{
  "model": "image classifier",
  "dataset": "retinal OCT scans (Kermany 2017)",
  "train_examples": 49215,
  "image_size": 64,
  "crop_scale_min": 0.5,
  "horizontal_flip": true,
  "targets": ["finding"],
  "num_classes": 4,
  "arch": "vit",
  "norm": "layernorm",
  "norm_position": "sandwich",
  "hidden_act": "gelu",
  "mlp_ratio": 6,
  "head_dim": 32,
  "fused_qkv": true,
  "bias": "all",
  "qk_norm": false,
  "layer_scale_init": 0.1,
  "parallel_block": false,
  "inner_norm": false,
  "drop_path": 0.1,
  "patch_size": [8, 8],
  "conv_stem": false,
  "layers": 8,
  "width": 128,
  "positions": "conv",
  "pooling": "mean",
  "loss": "cross_entropy",
  "init": "torch_default",
  "optimizer": "soap",
  "beta2": 0.999,
  "learning_rate": 0.0048,
  "beta1": 0.9,
  "shampoo_beta": 0.999,
  "eps": 1e-08,
  "precondition_frequency": 16,
  "max_precond_dim": 1536,
  "one_sided": false,
  "adamw_lr_other_params": 0.00086,
  "gradient_centralization": true,
  "sam_rho": 0.1,
  "max_steps": 5000,
  "batch_size": 48,
  "epochs": 4.9,
  "lr_schedule": "cosine",
  "final_lr_fraction": 0.05,
  "warmup_steps": 250,
  "weight_decay": 0.05,
  "adamw_weight_decay_other_params": 0
}
Rows from block 5 of a small image classifier, named by matrix and row number. Rows with one number belong to one neuron. Each number is 128 + 24 x the weight over its row's rms, rounded and kept within 0 to 255. All counts start at 0. Numbers have three digits each. After the name is the row's rms in percent of the matrix's.
After each neuron's rows are labels from the 100 images, of 14976, where the neuron reaches its highest value: "responds to" is what is common among them. Only what is clearly more common there than usual is listed. The data: retinal OCT scans (Kermany 2017).
# fc1: MLP up (model.blocks.5.mlp.fc1.weight, 768x128), inputs 0-127
# fc2: MLP down (model.blocks.5.mlp.fc2.weight, 128x768, transposed), outputs 0-127

fc1.10 102:145168125161110182157137120134122102113120087166096169100150152135146136137108087123117125109111126111081146169143120121110185158162119124146075173124115120134126127155127089093104098096090116159177099155162141107140097141114132130144179090095148150154103110152102138113110110103142110114139130150132111135120124174132127134150115126128153156150148117128111106132155123153100107086133
fc2.10 090:138100111116141129127111128145114178119131131111128137113112126107115112106111141153112126084143156152103111148120135117143074099110145153097149077113098145121186113121175152172128106100151125092159117127142127112123160118189096105162109151145124136150184099098115089149132164115136153109120121117098094131151144112104135139102130114124161120102098124100167179116153083146136123173118
responds to: finding: drusen

fc1.763 094:150141177131152168166115078130161127121081093133136165134169153149136153131109108116130122160124133139148112108144148146126118101102091133119123123089121094099127090107165140141158136103084106130096128112167135127116146138134098098127127080104157083163124132155098116107159132133153130159112136143152085126116135180174083166118120175109105136152142109146133140128138157139142145095102
fc2.763 084:119089132108095158156115176122095167121207146124132115091099128146143085105119130074099133131094133158147127137089114132110124119101148127156157155152106144133104147148164105136119141111105179102167171119130117122090122128125121113114131153158118116124145142148111142157172123106130104133129151143096156167119079118155132109118130108094156093107091095131175141133105115146111131120135
responds to: finding: normal

fc1.559 093:101111111120145121097137126121131108102159135133150152111074134115152136142116152162115119158094137135179138106128100102131146156148132161133140081188136109192158132097085149140126120123151140135106143122132129149149117144195145135082102123151090133137110130112102104158094133163129152088129138147117138160099096099119162089105117132123113122125139117189140120087143131153127115160161
fc2.559 096:091117119145126133119133107151126133128070090135117166145154142150133106147132132107146171150128113111107162135169114121138098143133140130159102107149100115165140135133161163149128165168111117100096144154092110158181122150142103144137111156097114128118160138125148120130131104128119108131122137108099104122128145094127074118099090117129080209091155107113169120094144087126135117138091
responds to: finding: normal

fc1.676 099:147127167129145128129132092145183139131139101142152100106145109159126139104120133082123116131124106168093177149138145121050151169139136154130167116081142148170104113121130134111092108109135129087123139150118095134127145136149131105147130119086131128110136171116123097085101137089103145137140088090143126154112135158115119108154150143111178139094114147117075130093134125158156127153125
fc2.676 087:145078118126138148182168150097085116110166110125104099085122151137120129133102143122095171121110133094144112130140112184139065147129162167136129138113135136119119127159157089119129133111149143151132153140090157125141152108106143126139119148129130149163113112143130168153097096156149088073101131170119138143078123102131098158135112126111101137145136159111127102178137096127129144100137
responds to: finding: drusen

fc1.119 118:119093099139160119104130164115106182093126132138114086144130173108164114157082164133067110149129084144135140112118074176105131148104104134121118169164095134143113112127121147141088121171101148087107134123138141123122110131110129140100128145134117159169134128104146132124148106146149127166122151119150088143126106169094144116116140166151122122145117112130169133098109148151115093125176
fc2.119 118:115166123124107137127135120113134101162129163112170153125078101081124129106153112147133130162124155124132112124131120039157152110164117140147124119125132070131153159114120135167169119125146111158116127111158119146139125119144155155166136127126133151101135153133124161153136180129061126089112118112118165119124165093127109101109125135148089121083135113167156171119143105134147142147120
responds to: finding: normal

fc1.606 117:106146137102158119126106112148095065152120145122098124147118122124122144129116132079106146124110129119105137129139133141129163146108125092123118161173152118185132145175135099088160101135117115131115157124137111111152147170134103137155087095134070135151076114110131113173114105115118121121161116162134152086125122128173161145131122140087130137111146127140126142157174169128142106067103
fc2.606 097:142160161127089103136104079143124094125148117110133107143075091099140144134142112181175159132132151078141117125157137159129143143134072156138121141132111106105131114150099123084141128110118160136082160152143095163171164082125127140123145178123125128122123135121116167136111101110151094152108148097141136123124106101138109143153147154116116130153132178125077136107114121104149159122152
responds to: finding: normal

fc1.546 112:157110122139123113146157130128114092123151107137162162151139117146095099106155106146180099137121129156148141121112140117123135131080077149140077116150099138090159133141169170144127128165142156106094123134155124081141081134154106099144103126136122147125160123116127129138159149136096107097084108132150122134158114147135107157088099177156130136140129165134141085111088143120083166140158
fc2.546 102:102152099116110121097110118118150168129112142115133125142142123145124142168119181131136110155158132119117147147107074148142131103159124139129088142111169154099130153086141124096131163143120144146166131085107167163087115148128095131128122146163115153125130086142130171106128132106122136116145139141128112113116107164155098129158143111145105175123144084112120084083195132118075090144124
responds to: finding: choroidal neovascularization

fc1.488 115:101143146132157115136161132143145123152159105116191135118071149120144131106105120151125138125137115100078176146085119127134132153138141124094095129102136131148108137171110130114117174139114170133170140151111152121148126097123132145152103130139121169146150166099121105110087126114122081073125055113171098127118164120112111128151145138157161110150122147159104106113151119149109101122118
fc2.488 121:079127136121132108136144104134093080129104112125134147078126136108144150146115174094113141181124131098143080173139120166130131153101137126139121123129149139129102101090122135104131116138126140100155141150120134135165113156124092172131117075099136099083114129092156063147152124112078152120149159127135167164114100158161143114129148131129165159123139133141104165132119107145096148147107
responds to: finding: drusen

fc1.227 093:129107108153118120134105138140123186107141122164108130123092086129154099156135128096107114120126129143115130144154132166137104169135143144116119171140082084117137102115112138138089095126091119163098098079170123153110152151120146162174122133148123177174189115142095177094145108118142134106153165087116102102142108101130109121094139146124127094145111097143116138109141117141136122135143
fc2.227 094:109125131153150102153087132171138119135107132165105141114151128138128115075127129111077188132135142134113105137086111129115137097106170102112119113081129156099171101132084132137114105095114103154119141111124123099178122178088125133137111148127126147117077143123158119137125147117136125067103130076135176143137145129137141097170097186136158137125118149126131134128132149132142126159140
responds to: finding: normal

fc1.494 104:134145118179134124129174118166149150117146142119139111162103125072121130151127164113139140067135061100128115150116128149092136127156150152124112120125107117171130115146094095113116150098156119117167156154102152104137147081126107137108139167119084152156134099115149137098147112126127120110138102139120146138107113145079088108182124106186164166126116135129135091136115126145136098118134
fc2.494 104:115102150093100141167146137115111097154117135096148165088118115136149123104115112133104164142130116115123111123113176101135106159099130180149116107133092150083111121122164132174092117133123130130169111061167133127156097169120142089134135088118151121114127099134106117106151114140106147148086144101152111144137151083176130143128143143131157083112140136136097140159159132120103170123144
responds to: finding: drusen

fc1.722 093:145100120131162173153095149157093118144176117181138137158130138126133092128127138158146139101095194140148084115087113131130143112150151114094132123135113106099126125117132107130132144100141132113078123186138117105149121115153114093127148124124123161115138109165140200132112129133159121132099165107115100119107140134124116136097131105117126097135079127109142102090145153162138125105066
fc2.722 097:172143145144099129167125120094119124122080101127135111116121106123147114100144110143105124112154139147105148115102101175139113093105154115095173142092132149148104126115104107139116152118180142119131136111136143126146129142108123162164152145125120129119110139118118101165154122154139165081109136138104189177176116103113133105133099184099156131112109049134133137140132104147125153085133
responds to: finding: choroidal neovascularization

fc1.306 098:101126100130071146165121104141115165180110132153079110119136082159134114148119109124109119153182142119076134141093127158180096076118158143137115131095148113131136122131176099101176098122152116135112169110155111134127097148147133126133125172129076125114133109137159131167165113115157095098140116095104134086116129107148122143092114143128122141135120137139129135149116117093154142117127
fc2.306 087:129145137127160142086146101162116114149143153105107113125130134094107120095110100109130167107134125135129145105187148131126137136122160085105169086128166106115167120110128120135121145128129113094116135164051119165123179118160113114134123215100135100146122124138097109124085132150138121135110138130168167126101111148118146142163145104123108093092108154146148112136119160134132105112115
responds to: finding: normal

fc1.623 104:101157146117083156091127118126152129161097117132149182118102134099106151118080099182107128187123102105100154156169119091128135102116119131138163105125123119111113141118148160119151101159152137135141106119146145144113095183093133148140148131105123129137149144110102114099124100094113102086153098194109156149130141166108122138118134115127164143145156140096141104141115119114122105166155
fc2.623 104:167130143123112124139139119153135141066162123160133134128108073086153065139147118093164112135121152150141099122102098158127109086108137073104151146101144120122151135099116135118126096111135141120120115120146135117126164140113131146127112163143125170093105142156149109134123084118124090096113180105138114103098129128100140143146171141128126173180128111156161145110146085150152099130144
responds to: finding: drusen

fc1.661 075:129147152146092170092131130111133117140148071168151122157136169112132161102108119120148129099126088120087180154164160118151105134124095167071153159071109097156109118120094134133139131132102125120170148178100143121129114115168130123111132120114134125143152118150125146146113140097122137104112097121132121122106151090109166130162102114143142121138091096155075113117140139126125155135163
fc2.661 071:135057145155178134109130152132089143127149148128107106123102085160123091109129141114086103108137104145140143117129069118095102115133144074156137141121122182169144122101151101116139125110135114109117112171160152117140111137111175170130136138124112122116107147126129099145127141132112149145107090155154103120079174137104144159111086112117138124147177136098150144140123080140122140139131
responds to: finding: choroidal neovascularization

fc1.207 085:174119112143115120110081094144169136114130158135087129145167111144129109099153123109123130131125185144110130139099121132154105123092159136160142139137166081159145140167147135126131115104098136108111151119141096092125154156174117084118119129103106126111114093166089094120133072143124100131156157186099140096078115128126161135129117163103134146131150148165134109130105158108150128135121
fc2.207 081:104131130129119099177134143137108113111099095187134114157111158103122103146149140142161141087145102114094163099161150170145149148098124121143112149154097148150097115149146115094142107095142121127098142135084140165151121119078146134165123142151100100145153149125088143120140116112080126137153148115116173111129079138107110115144099139107124118155110162100139161114117103134146172081147
responds to: finding: normal

fc1.425 104:115085109142097107109135113118150168121162137135173117091130087123076150123125139110066143139094133141096088125106145133161134133141155118122147098148151141157164124190134141154115127178113137103176105130131136102137142112120143132157125085136088117138141135104099146150129116136132089098112111111116116068112155151115111125158118170149113127130115169095130120156117145117180090119125
fc2.425 095:139148113095105113119122136119104085106118121117121137111108138126123160152149133155160177142099129094141160178149121123136154133099107127172124132152131136110116153129129113118131104128137105153102174136164133126166135080137093184120117116121102105158115092096144084119152135137082123143127122116101171182153113140142105114064170128090124137118164166140102145143136070139125139103141
responds to: finding: choroidal neovascularization

fc1.26 108:163132118102115109124134116100123111164098084124130179139150134130084178170115105150180112097126132165105132135089134117080130119109138134104150117105159160106139190128164140131134114134132118134110080112154161113111110169115102108155125101136133177111148175124129127117098136147124118074124132143103106135113145142136160131150091079168158143104148111118139120120122142140107105148091
fc2.26 110:118134134134116117106138109137140096082142141200122129141088118130162066106133133076103140188124114110120079118171110173135088109140109098128118121148107113116110097143085136116104132101130153127111150152091111138167163134128104130170127165132124120126138107122141136153121167166135128148107145144179126105127140105126098135156166154145093160151112114093142138112130141114168112107125
responds to: finding: choroidal neovascularization

fc1.466 083:129108145099142132111094130137103088139128093135096130149118092134138181099133105120190111128139115139080138135115149114116132118130131149154128172141156129145149153095135148129129135117087127101100184112111101089130150152183168152108121121140104113167114103181096126164149134132128157141165099086115160096117074144168130111142117149093109137145134123141133151131091097156123125144101
fc2.466 078:149122149126124117146106148104092145126163138089124076152108145173149088146123118130129141117099150166151166108132126171155091145125158080124181166106074113104104125173123093083130114097110127111148191127160133092113136091118140094118133128127129116113125115132135146136144082106164108142119105132168147155084113116143107142143135123122131076137123131107114155144120122123108138092119
responds to: finding: normal

fc1.5 119:088109119178154120107127145122121124137095135144105108104102122105121112135118164094096131142140124107096130148138156080167133114202116152135098117145143114096171125175113137168091142091121110120121104137118129116144141148144145142137132151149104222141135106109141118144117169138088112139132091110138120162123148164124097103125138164152111134133138098119130171128112148098142130085111
fc2.5 114:106126124114173078114109119177145115151190171138126158156088134118121132118139128116085109152103148159144129100127074128101106111156134107171141135112123148167131135107140124125134084125130129127110169114100112103143124068145133117120127170129093120138116179127135141137119147139141155097148118094139134112136146180122122118164095122142089103104131140136158142104133139130165096193106
responds to: finding: normal

fc1.477 088:156109141151121138087135080119117133153101083160125136154115157118147116174147081100127153095119153098140142130124083130189104140184117128112126119123095128103154136134140154145102085109113097140137113113140131182149123140113107122124141119170087166177102138124150111098143145129136079147107113128152081154115121091070101107130151119137109147133135102112132114097117138122135152151113
fc2.477 079:129155131121155103125138155156155130145114198145137150144136102152105135123112157152110079113134149141132132089116108123114088119080103090117102103119122111104138168127115158099104080137105126131107123139133152072138072188108113127151109106110144101132124154145145090136089137141138172123094160132153129145170113108136149093124136150115136118110121177153141179114105133110153121155133
responds to: finding: choroidal neovascularization; finding: diabetic macular edema

fc1.7 124:129138176120154078146153131113125160142145131126139166176079158137108141102109154163116131093101110114096149131124113111121156148135139093133086151112114150174115126132127124128090152106121115112158117138123126121094141092134167121100142131103118135134136165170127139126101112132114123130137059154093128162101121129099107138124155103201153122144135136136100082144150114144075106114168
fc2.7 119:097194130111108114104161099109154091080113104132138139094073116046139075132129122117126154156146117115143153134165135123135124179126141156117106094141137136182159118132131137142144134147126107123142134105130125120159133143106108160156134108132107131117165142123127069118135158124098130126118128095162155163125150107127155143115197130136145158087113121160138125126117116132129137115096
responds to: finding: drusen

fc1.539 077:089102142089097137127109165109103095125105083158084162097130143137153169157108130159142130127102117119125168140136112113108116108134131139136122162166122132122111145152129130117113127129128139098090126091119093143159118144137178096093074135164163130104126146136146146153103083126138120121149099172128166126137113153158113166116102184139127112117121098087149118130092186104133152126133
fc2.539 077:165119114120124132150100109128153129157157152097144108110103088138121154133109121142114129145102144163103121122105149171160140139149128089132112113120068132075132094140146130113125121098120132106120099140174132102079161145154112099115150112135145186115141138134125103137160157129123164183103108147095184163116136122155124108112144076101115084098144114136103097091165141139150120139122
responds to: finding: normal

fc1.220 097:145071089110098156124114132131107121126145137123160111132138125114102119138139155135129132119142115138114127131120135118149091132112116160140148123150161105155108124122138120131184074123155095112125072130119097138144096085108081104131097145074166137125146129153104152086172163137131118104135154149111146179073136150117105111137128099189160156162154120148145116168134130106138119106155
fc2.220 086:150106144124156107154162123123149105082122147121149120112151118110147157129123144125155150084107136116097137060102131136091135134108146122141136073119099138111109139132151114141117144152140157201145140076205118145137142139117169144122114107160154153140168136121107150125124103092117138090139124111163093103127159126137126123141145104117135068090120118081128145145145137101114136113140
responds to: finding: choroidal neovascularization

fc1.57 115:152119125083131151113147125089121105119122090164143086113086103145162160118119122110103146105122141145111166160154095128112138142142133148155086135145118137127118113102146122120078128103139159146092150155115130152149128171127147110125104140121150108112146172148096120143123141147156107128108086115119137178111164141096159161104141179148122155124087126056164071114136134115144135143139
fc2.57 127:134125123143120163146148116154116130076175136138125098099130079122121113156100156119157082132108110097137135134146106133139095109132134115142149121119148124103121095139139157156147108124115105101152113151157140123091088131147122159113115140125157146111151077116144111147162107099177110127126120110146073090145094149100096162099118123136136127101134150185129156208092107141147120156134
responds to: finding: normal

fc1.398 107:130089088170118140148116130131147134096132129151122121141108172109127104125118157189122080119151152151118131148138116107128131116122145111121159149174141078114191107126140145132143116153157130156121120113099086113158128138119089137151117108137127116117120088110134102075152126156185079131130171123111156087156122144169159100125097116081090108139140125146139152114133157137108146111104
fc2.398 103:103149107134150097126132106118134095131108148090143115121123118074117152118144111131111167096122114093134131101138114128171163113151124109126100148129128147170088143121111131145133109120147136086158152079181154162138134138139112147093116147133103120120164154146176157157167106127114120082122101053135122144113167133099142125111157154137140141115163114146124067105114112124158171125124
responds to: finding: normal

fc1.316 120:142118123162143130099127119118121155129105081127131146132147127151155064151111151124154141123170133112126114091134182102132108162126121149141122106132122161154095108174104163135127121147126066121079083151127143176170127115142120137103104132133119090111144126132159110132138114147117138128120145192161117141161147113100134052143122137116135132153105144152097163131122141097145119088108
fc2.316 124:089122122085103159102137113128146149132118147116120153147140186097102140134092130122123141088131132088169165146161079137109151125148176127142107132142191114177122161096154127132155100117158105135177113150108141125099120129145153111134111121109107118151096119127115121150093103146150160137131155106131091135081117153125110116137078113113078136111122147143163137149166094133114133158125
responds to: finding: normal

fc1.479 089:091138094112140133132168135103108092177134120126134153116141082130118125136128173157103121155152142151140144155117114114095145107140148158155143106122136150125169127130130124124147138148121150072077095129085097141094090132131155091113122145118140135122163150099160147122145104125061084140097131057122124119121137143156112126094117182156130155138144127132123104116127169116107144165139
fc2.479 079:144097140093145121174119127153114145106113136106100126113169127160119110109105133131142122127169134134106182117119120179171086125155127121152113125140147137122161103121186130192122147100124116142118172100120114102139120100142119107117121182150119120139142100127130122170133140154096139161126135105142107127080118134161143155119185119090110113119120073151137123086176103111098139130105
responds to: finding: normal

fc1.489 092:126108122138105088127116131155161136138155155139106132160125086112132118143122078125093136141145164150176147120155135101102141143118115126120142096158125102147138137128157077157131091129138130119101108131179151182156171173177109137117137129118115116096136103165137106084152136120150138116127163125118117100092167104100123125129150117175100130106093105172133145088124143115112115084090
fc2.489 086:135134121097102146131138177154115125115117106148112101110149152131115122140125099124171118076111107141138111141121141180145069155106150128137146076149153126126103134150135133069129107117151137098130134176097145090146109145102159091090126153131128085126094129110102139132141151147147141124124166152105110178118112127145096117131143115091165120109121176078123095132153118148166110113167
responds to: finding: choroidal neovascularization

fc1.528 119:086115150111112100150109164148162178086168139094091134121099140124109136126115130153099175135103114137083162099152131138119128127109142137114092129122146127124142147121129117130183095096144139105141163160150100149161151079110149127162119110136087117133121154091117116122117108100123104129172112138163149130110093107123109084203154123144131145124109152104091116096136121148119109107139
fc2.528 108:137152091129132172107117126132115103124126142095162112110113096074100138117111106112106096122109147115170122116106150152124145207145125112132124096114161136177124158117130108123161150183146103148125084168124160077157127131140114176125110171123120111115140096132110122129120155138131141134107141143094119132150100166139124166127145118117112108145146162163114072156111150156138137105101
responds to: finding: drusen

fc1.175 100:136125102142127131117145068098190119122098135122142117127155103143155121098140161065140108086154163124160092122104134156153127130142128090115122079095147112105145163151166126153118136112131109157106123099121124096149153146114127153146114124116163126147148139134132152131175123116145124143083163138134075153150126122148093149120128176118102179136128166133136149144141119126139178092108
fc2.175 094:154144105122134133122103158118113157141107120113140137141149113109123102167090115128141075130091131154103142144115145132176153137100124139123101142128110127173100142110144098095160138117088121071160140170098125107135083110177157126143132128149107123138124122156134132124097132169127097158157106074138152144132133136090143138118128098107215105109144123127132078175129158111121134122137
responds to: finding: normal

fc1.384 097:104148118091120150191121134091142140159105159185099133084133109119103135147075111142122091118133120150133121096125126121129155150110100121119145137122121085126141130106176107122137121155118157149163096119099152143132112133114114114189130101112116133159165167121146128134115110155117134079112146163097141144115151139146136087139103077142163160085123140129129078147138142154153149157100
fc2.384 097:174115174123114115099143122131120120133120102134129148120132094143120097114152124113157140139125119159147149136112091120159130123119153154101142102135117130171125114172120112129132125086114120100134129111143147130097182139144128128125168160143149159084155158157111120114119124103125114127114109104176076127128130078124150152113160138155164119162165070149119161060104141098143076150160
responds to: finding: choroidal neovascularization

fc1.418 111:083078146151146114109136185127108128132118097131183135120106160159175123138096075114095129114085107159094121113159116113139129119145114123121153138140126131122112156150123172167120107128113093147107100150146135140141162112128129134092127130127125080146082188128171120070144147130130141157140095159149128163115153117106123135116145102156131131109095138078109108120117143104145115150141
fc2.418 107:122148092128109119122116105148137092119115143174167083124106101106100138148119125173122123112125180084094159088122155113135141144104139124118147107133140120159115164110112129145092107104125139104132114140116173127094149099112129114160134133107135145111137116136093108152089116122115152109093188092096144137132116147130136085152162137130092193117141159148159181079144146101119139124115
responds to: finding: choroidal neovascularization

fc1.314 137:117109144131128149162127134114159164142117078131117166071109100123126125105149105154076098143139117133135128116140118144133107108105087134147144109128128125118132160124144086157143069126141124132121085114108132151146137168148151127226164148128078131096106100145153115118160118136131122123130150110102105153129095117160138098154143145197143138107130118141097135134099132149156141122139
fc2.314 133:126129161113142141107125104149059111161120141128131144085119143148115117160143103120100155093121127107135094143127107215140080142117155150167112103113150113166148113112138084117133126133104146117131160177097113096166135124139115131101129146115120133113126110099131135120124094152097144122145177152141117123096173127110114194155151122097126105169120135118103120154154131135158115148105
responds to: finding: choroidal neovascularization

fc1.54 135:151117150152102111151171121128182121154123155123134102133125129121136164130119158129140152162099097141081143134138163094145141167138149084156090157083124115153157137132146124110140106133116107108155118131180102116091132109124173145119109164125081109121123130146135102088144135129108105126147104108169149176068094127111152111158142155093113083118115137163110125137153098127132140106098
fc2.54 138:141155113137123147107137131063140115118121136125130087138124154135119091117117107115110145119127135157105120111148109211103132150131132170157114103144127169182157119129129112116127142179107077159135159183090136101163147101142098138153120065120120118140139115116108128134076119131105147127147143152125131143135125113104141162140164163144127130125120138076131109120139176101128158099113
responds to: finding: drusen

fc1.335 100:157136160147125122160105150133101157121187126118099142163100111136122116124164124144178155166139124147131097154144097080092125139147120127128157087108150166151140154117110148130144152126116151142104133130104086103087153129141097113102104109160112094126172135134142129145108189141110124102120124125101115151080086143091159131121094070125141107132147146126149123084124143144089122122110
fc2.335 078:134109092128146145134122165110062099114131088155151097143128159132136118143124098119102127136117169125125162103119092162164137162119112125136133155117122137103135144140113160118139136116146142112123120124119092125092136182125166122113112172102128101129173075111134140097147114141153107081120144150119115095136133143145147153153180135115128198127147074092073103145108116105120140140123
responds to: finding: choroidal neovascularization

fc1.315 096:112119118114139127097125135170110154129143134099153119162159184115133132159119114146118152096125134139116118138082116106128145095103091133110131123142117109132107162088098104130188194144082147163115139120097131119136160085110124141127116116111133130142150155154114128115122098134121116115161130102097146126128125134130149170145089179147120060092110146131182108112147177153148110105119
fc2.315 098:099134107137110131165128137106144122136067142140148154128094086053118167133154113156150163133158143144153137127134115134138142139123115154107120165136110135117133082109123140145093131126161134078143133149097119126185164128166124095116146135151134107121126115124121121144149116131160149157140100133155163107127129100099119136088125194095128165118113115088129163090132099132068141126109
responds to: finding: normal

fc1.410 100:113110143184138107156112135143117093105178123129138152098125138135145114112084136122127144087124112081093128108145157118119112110130139178135117178124123118141133109168084122128117089089135122150122139130099127132152195140101166129125094126134103091098118125132113152092131135098142114123111147108100184139157133112097140160160107128130183170135118124152153180138139110154130111085121
fc2.410 093:154114124097120149121139145127131068073146063118120097145160124155151105173138135150128131125159132136112120160130140102133139149128082154132158123132126139096112094169114122145139133136162116130170112113133129098116114132108106165127153080144144176121134141140132129137165105086138125107131104117160062092121156125145146119144114112146129150129167089103085104169115125105114139189135
responds to: finding: normal

fc1.732 085:108147113106117135119093128119116123114147116119128118133141118148117128106163110155075130104129136119111185145117115080119119140171126103135066150130130112143139166161095110111108158131115139125134113146084120089115142137122186141101171119111133182120105133120121152165114113101095143128129132141093171132170094163117096154157125145119141118169097132200109115112150140146168114095115
fc2.732 080:147167130115095111152110095164117091109126096113132096146150098148142145131124130119131143118152114137133127182100112182127073135085108125135151143125104126072139129164142106139100146111114157090110137178108139126165119208154074110104155119142146125147121101162102115098135125162165128130111162094132146128136106122106124109109146097132118158143137124115137138093132134175148149123140
responds to: finding: normal

fc1.340 089:147118080155124148147120101132100140127149114111068122122124143095094145118089081143127094143112132127125170132115135135116127109122129125144169185095164104147104107102168146119067090133114132139117121145149088120125121143156117140144168147136113149134149116145062132115121120167098114124140115115139152169114145172116115180119149163086147135102098094105168128157125124151143120111139
fc2.340 098:142145146122094141104178129113132163089151083102117087129110107119148145144100160107162108159118129107113157154155106099132130093160130110165121112152144127074142129177128142160141152103134100117185132150154133124132157154112140110099099150097140131139086122104134137122129123148175100161095109138114118124106127146115137146108105101192076155137125176108131123158143131112140103104111
responds to: finding: normal

fc1.752 104:129147164127094136121129154091118126158186101113189115129096175128125140137141144142114144107108125115074131124160106110083150163149126120124106168128131138122115151133109120123156110125130105112154109118143160105091131124098174158112154104122134140137118162159112094100088148119146104095148084155135076177129121135133115096140173100182110121145132128152118088114150149141093118124149
fc2.752 112:120153107126121101166110128135143119071115094140140156118103080106122145107113103101136110095164128141116129163163185098112137150154124130125090087099133149144142147124169132149092126101138148146144151167118104135162169112133139139174126138123134127103133115159120071166144143100114110152111147121143144079106132131113140115154157192101130179099116165121128118156141102141152104127135
responds to: finding: choroidal neovascularization; finding: drusen

fc1.127 099:196133111075078124135117129154144102184168109126134108116132144162138107107142124147167130128131135101091096114148119090114044151113140171166150109142138130132173159146092115125107137152133084148149105115144130133136139136127169109134150115106110132142119103139171116112097124110127126142150136120106119150102127123099121095139121121186124117137136109134109106160170129107174156131131
fc2.127 103:107111117169122120146138139154116154146111100112121116166163132148096084084124116071130161089116140139117141140131136138122160128171112119115111104130096138102160131118176131130118116067134116130161118175111145137132131127123130150129127122157165132131137136115113136113093142145116133128069177115170156105143130141095116123143081160089124166110113163102150138143109142109087100192160
responds to: finding: drusen

fc1.423 127:158119142118103133070123146085133106153128132166135053159121095127079146158137149124144169089122097103117072114138122082152112145132129119106137129116142115145124162125150103169139132141128107111109125103149135096120125137117166132160156170140136088128129149111103154138113129121148123138164107141127122140057119167114142114116116145151139103148122162075119108150147163143165108144105
fc2.423 116:114113151120119128103093108139159111094187109101138160078112125153135109100136104143113160170101115094142124160150143142125139099139119161124141146151084150122142125123111106083130081130118131155123157167145122139139127095100119149094121102123119147111128154104132096101126126134104140151126161108168153100137148098079094147151111139103140138123127179122138157212112113153128125120171
responds to: finding: choroidal neovascularization

fc1.596 079:108141129112103155113075131140118121102146103114137131128119136123124148125114146147138127097101127109130147112118149095112111131177127133125139158137120108102092170110128097173089096127092129171134137163151136134091162169170138140058146105140118141148153101113101175145138157132141157136100157141136086142156120173122093123115135137135176157170115151175114111142123111151154114086159
fc2.596 080:124123128155101168121144115178094181117145097127139137132149070148130106091108120106134156104146144130102111174079135122140098089105143110144144165152139118134127134186163149128149139125142117057146091180091147127099119154135117141137167125116123094167136131152137140109102148140145106113127139112106156129144087118136141140103172089118114153129102157119130112086122114144123125097116
responds to: finding: normal

fc1.374 119:125102114151115134118186104124131107154110163127119120096127177127164166108145159121085163116101166172136111103156117111123123130130122134123148119130132143131159108091132131128096115092149151138097151094063114078095135118159126153124155097115128088139141107135139127136116168106131126153127124151089104150160055093136152145087122144186109114140135107112131123119156143147114151144139
fc2.374 125:134136116154130143138109148103074121162095094094142148193148140109120148126130086137152129122144106157131095148163163071113121093156139119116144090122147103117087156081179136153135131160123099142122101099088109160134138137155117113105143159098127115121147108165137154133134114140158144092158142154084109140102157123105112094124125151138157158158114079154117118157142147109130122135128
responds to: finding: normal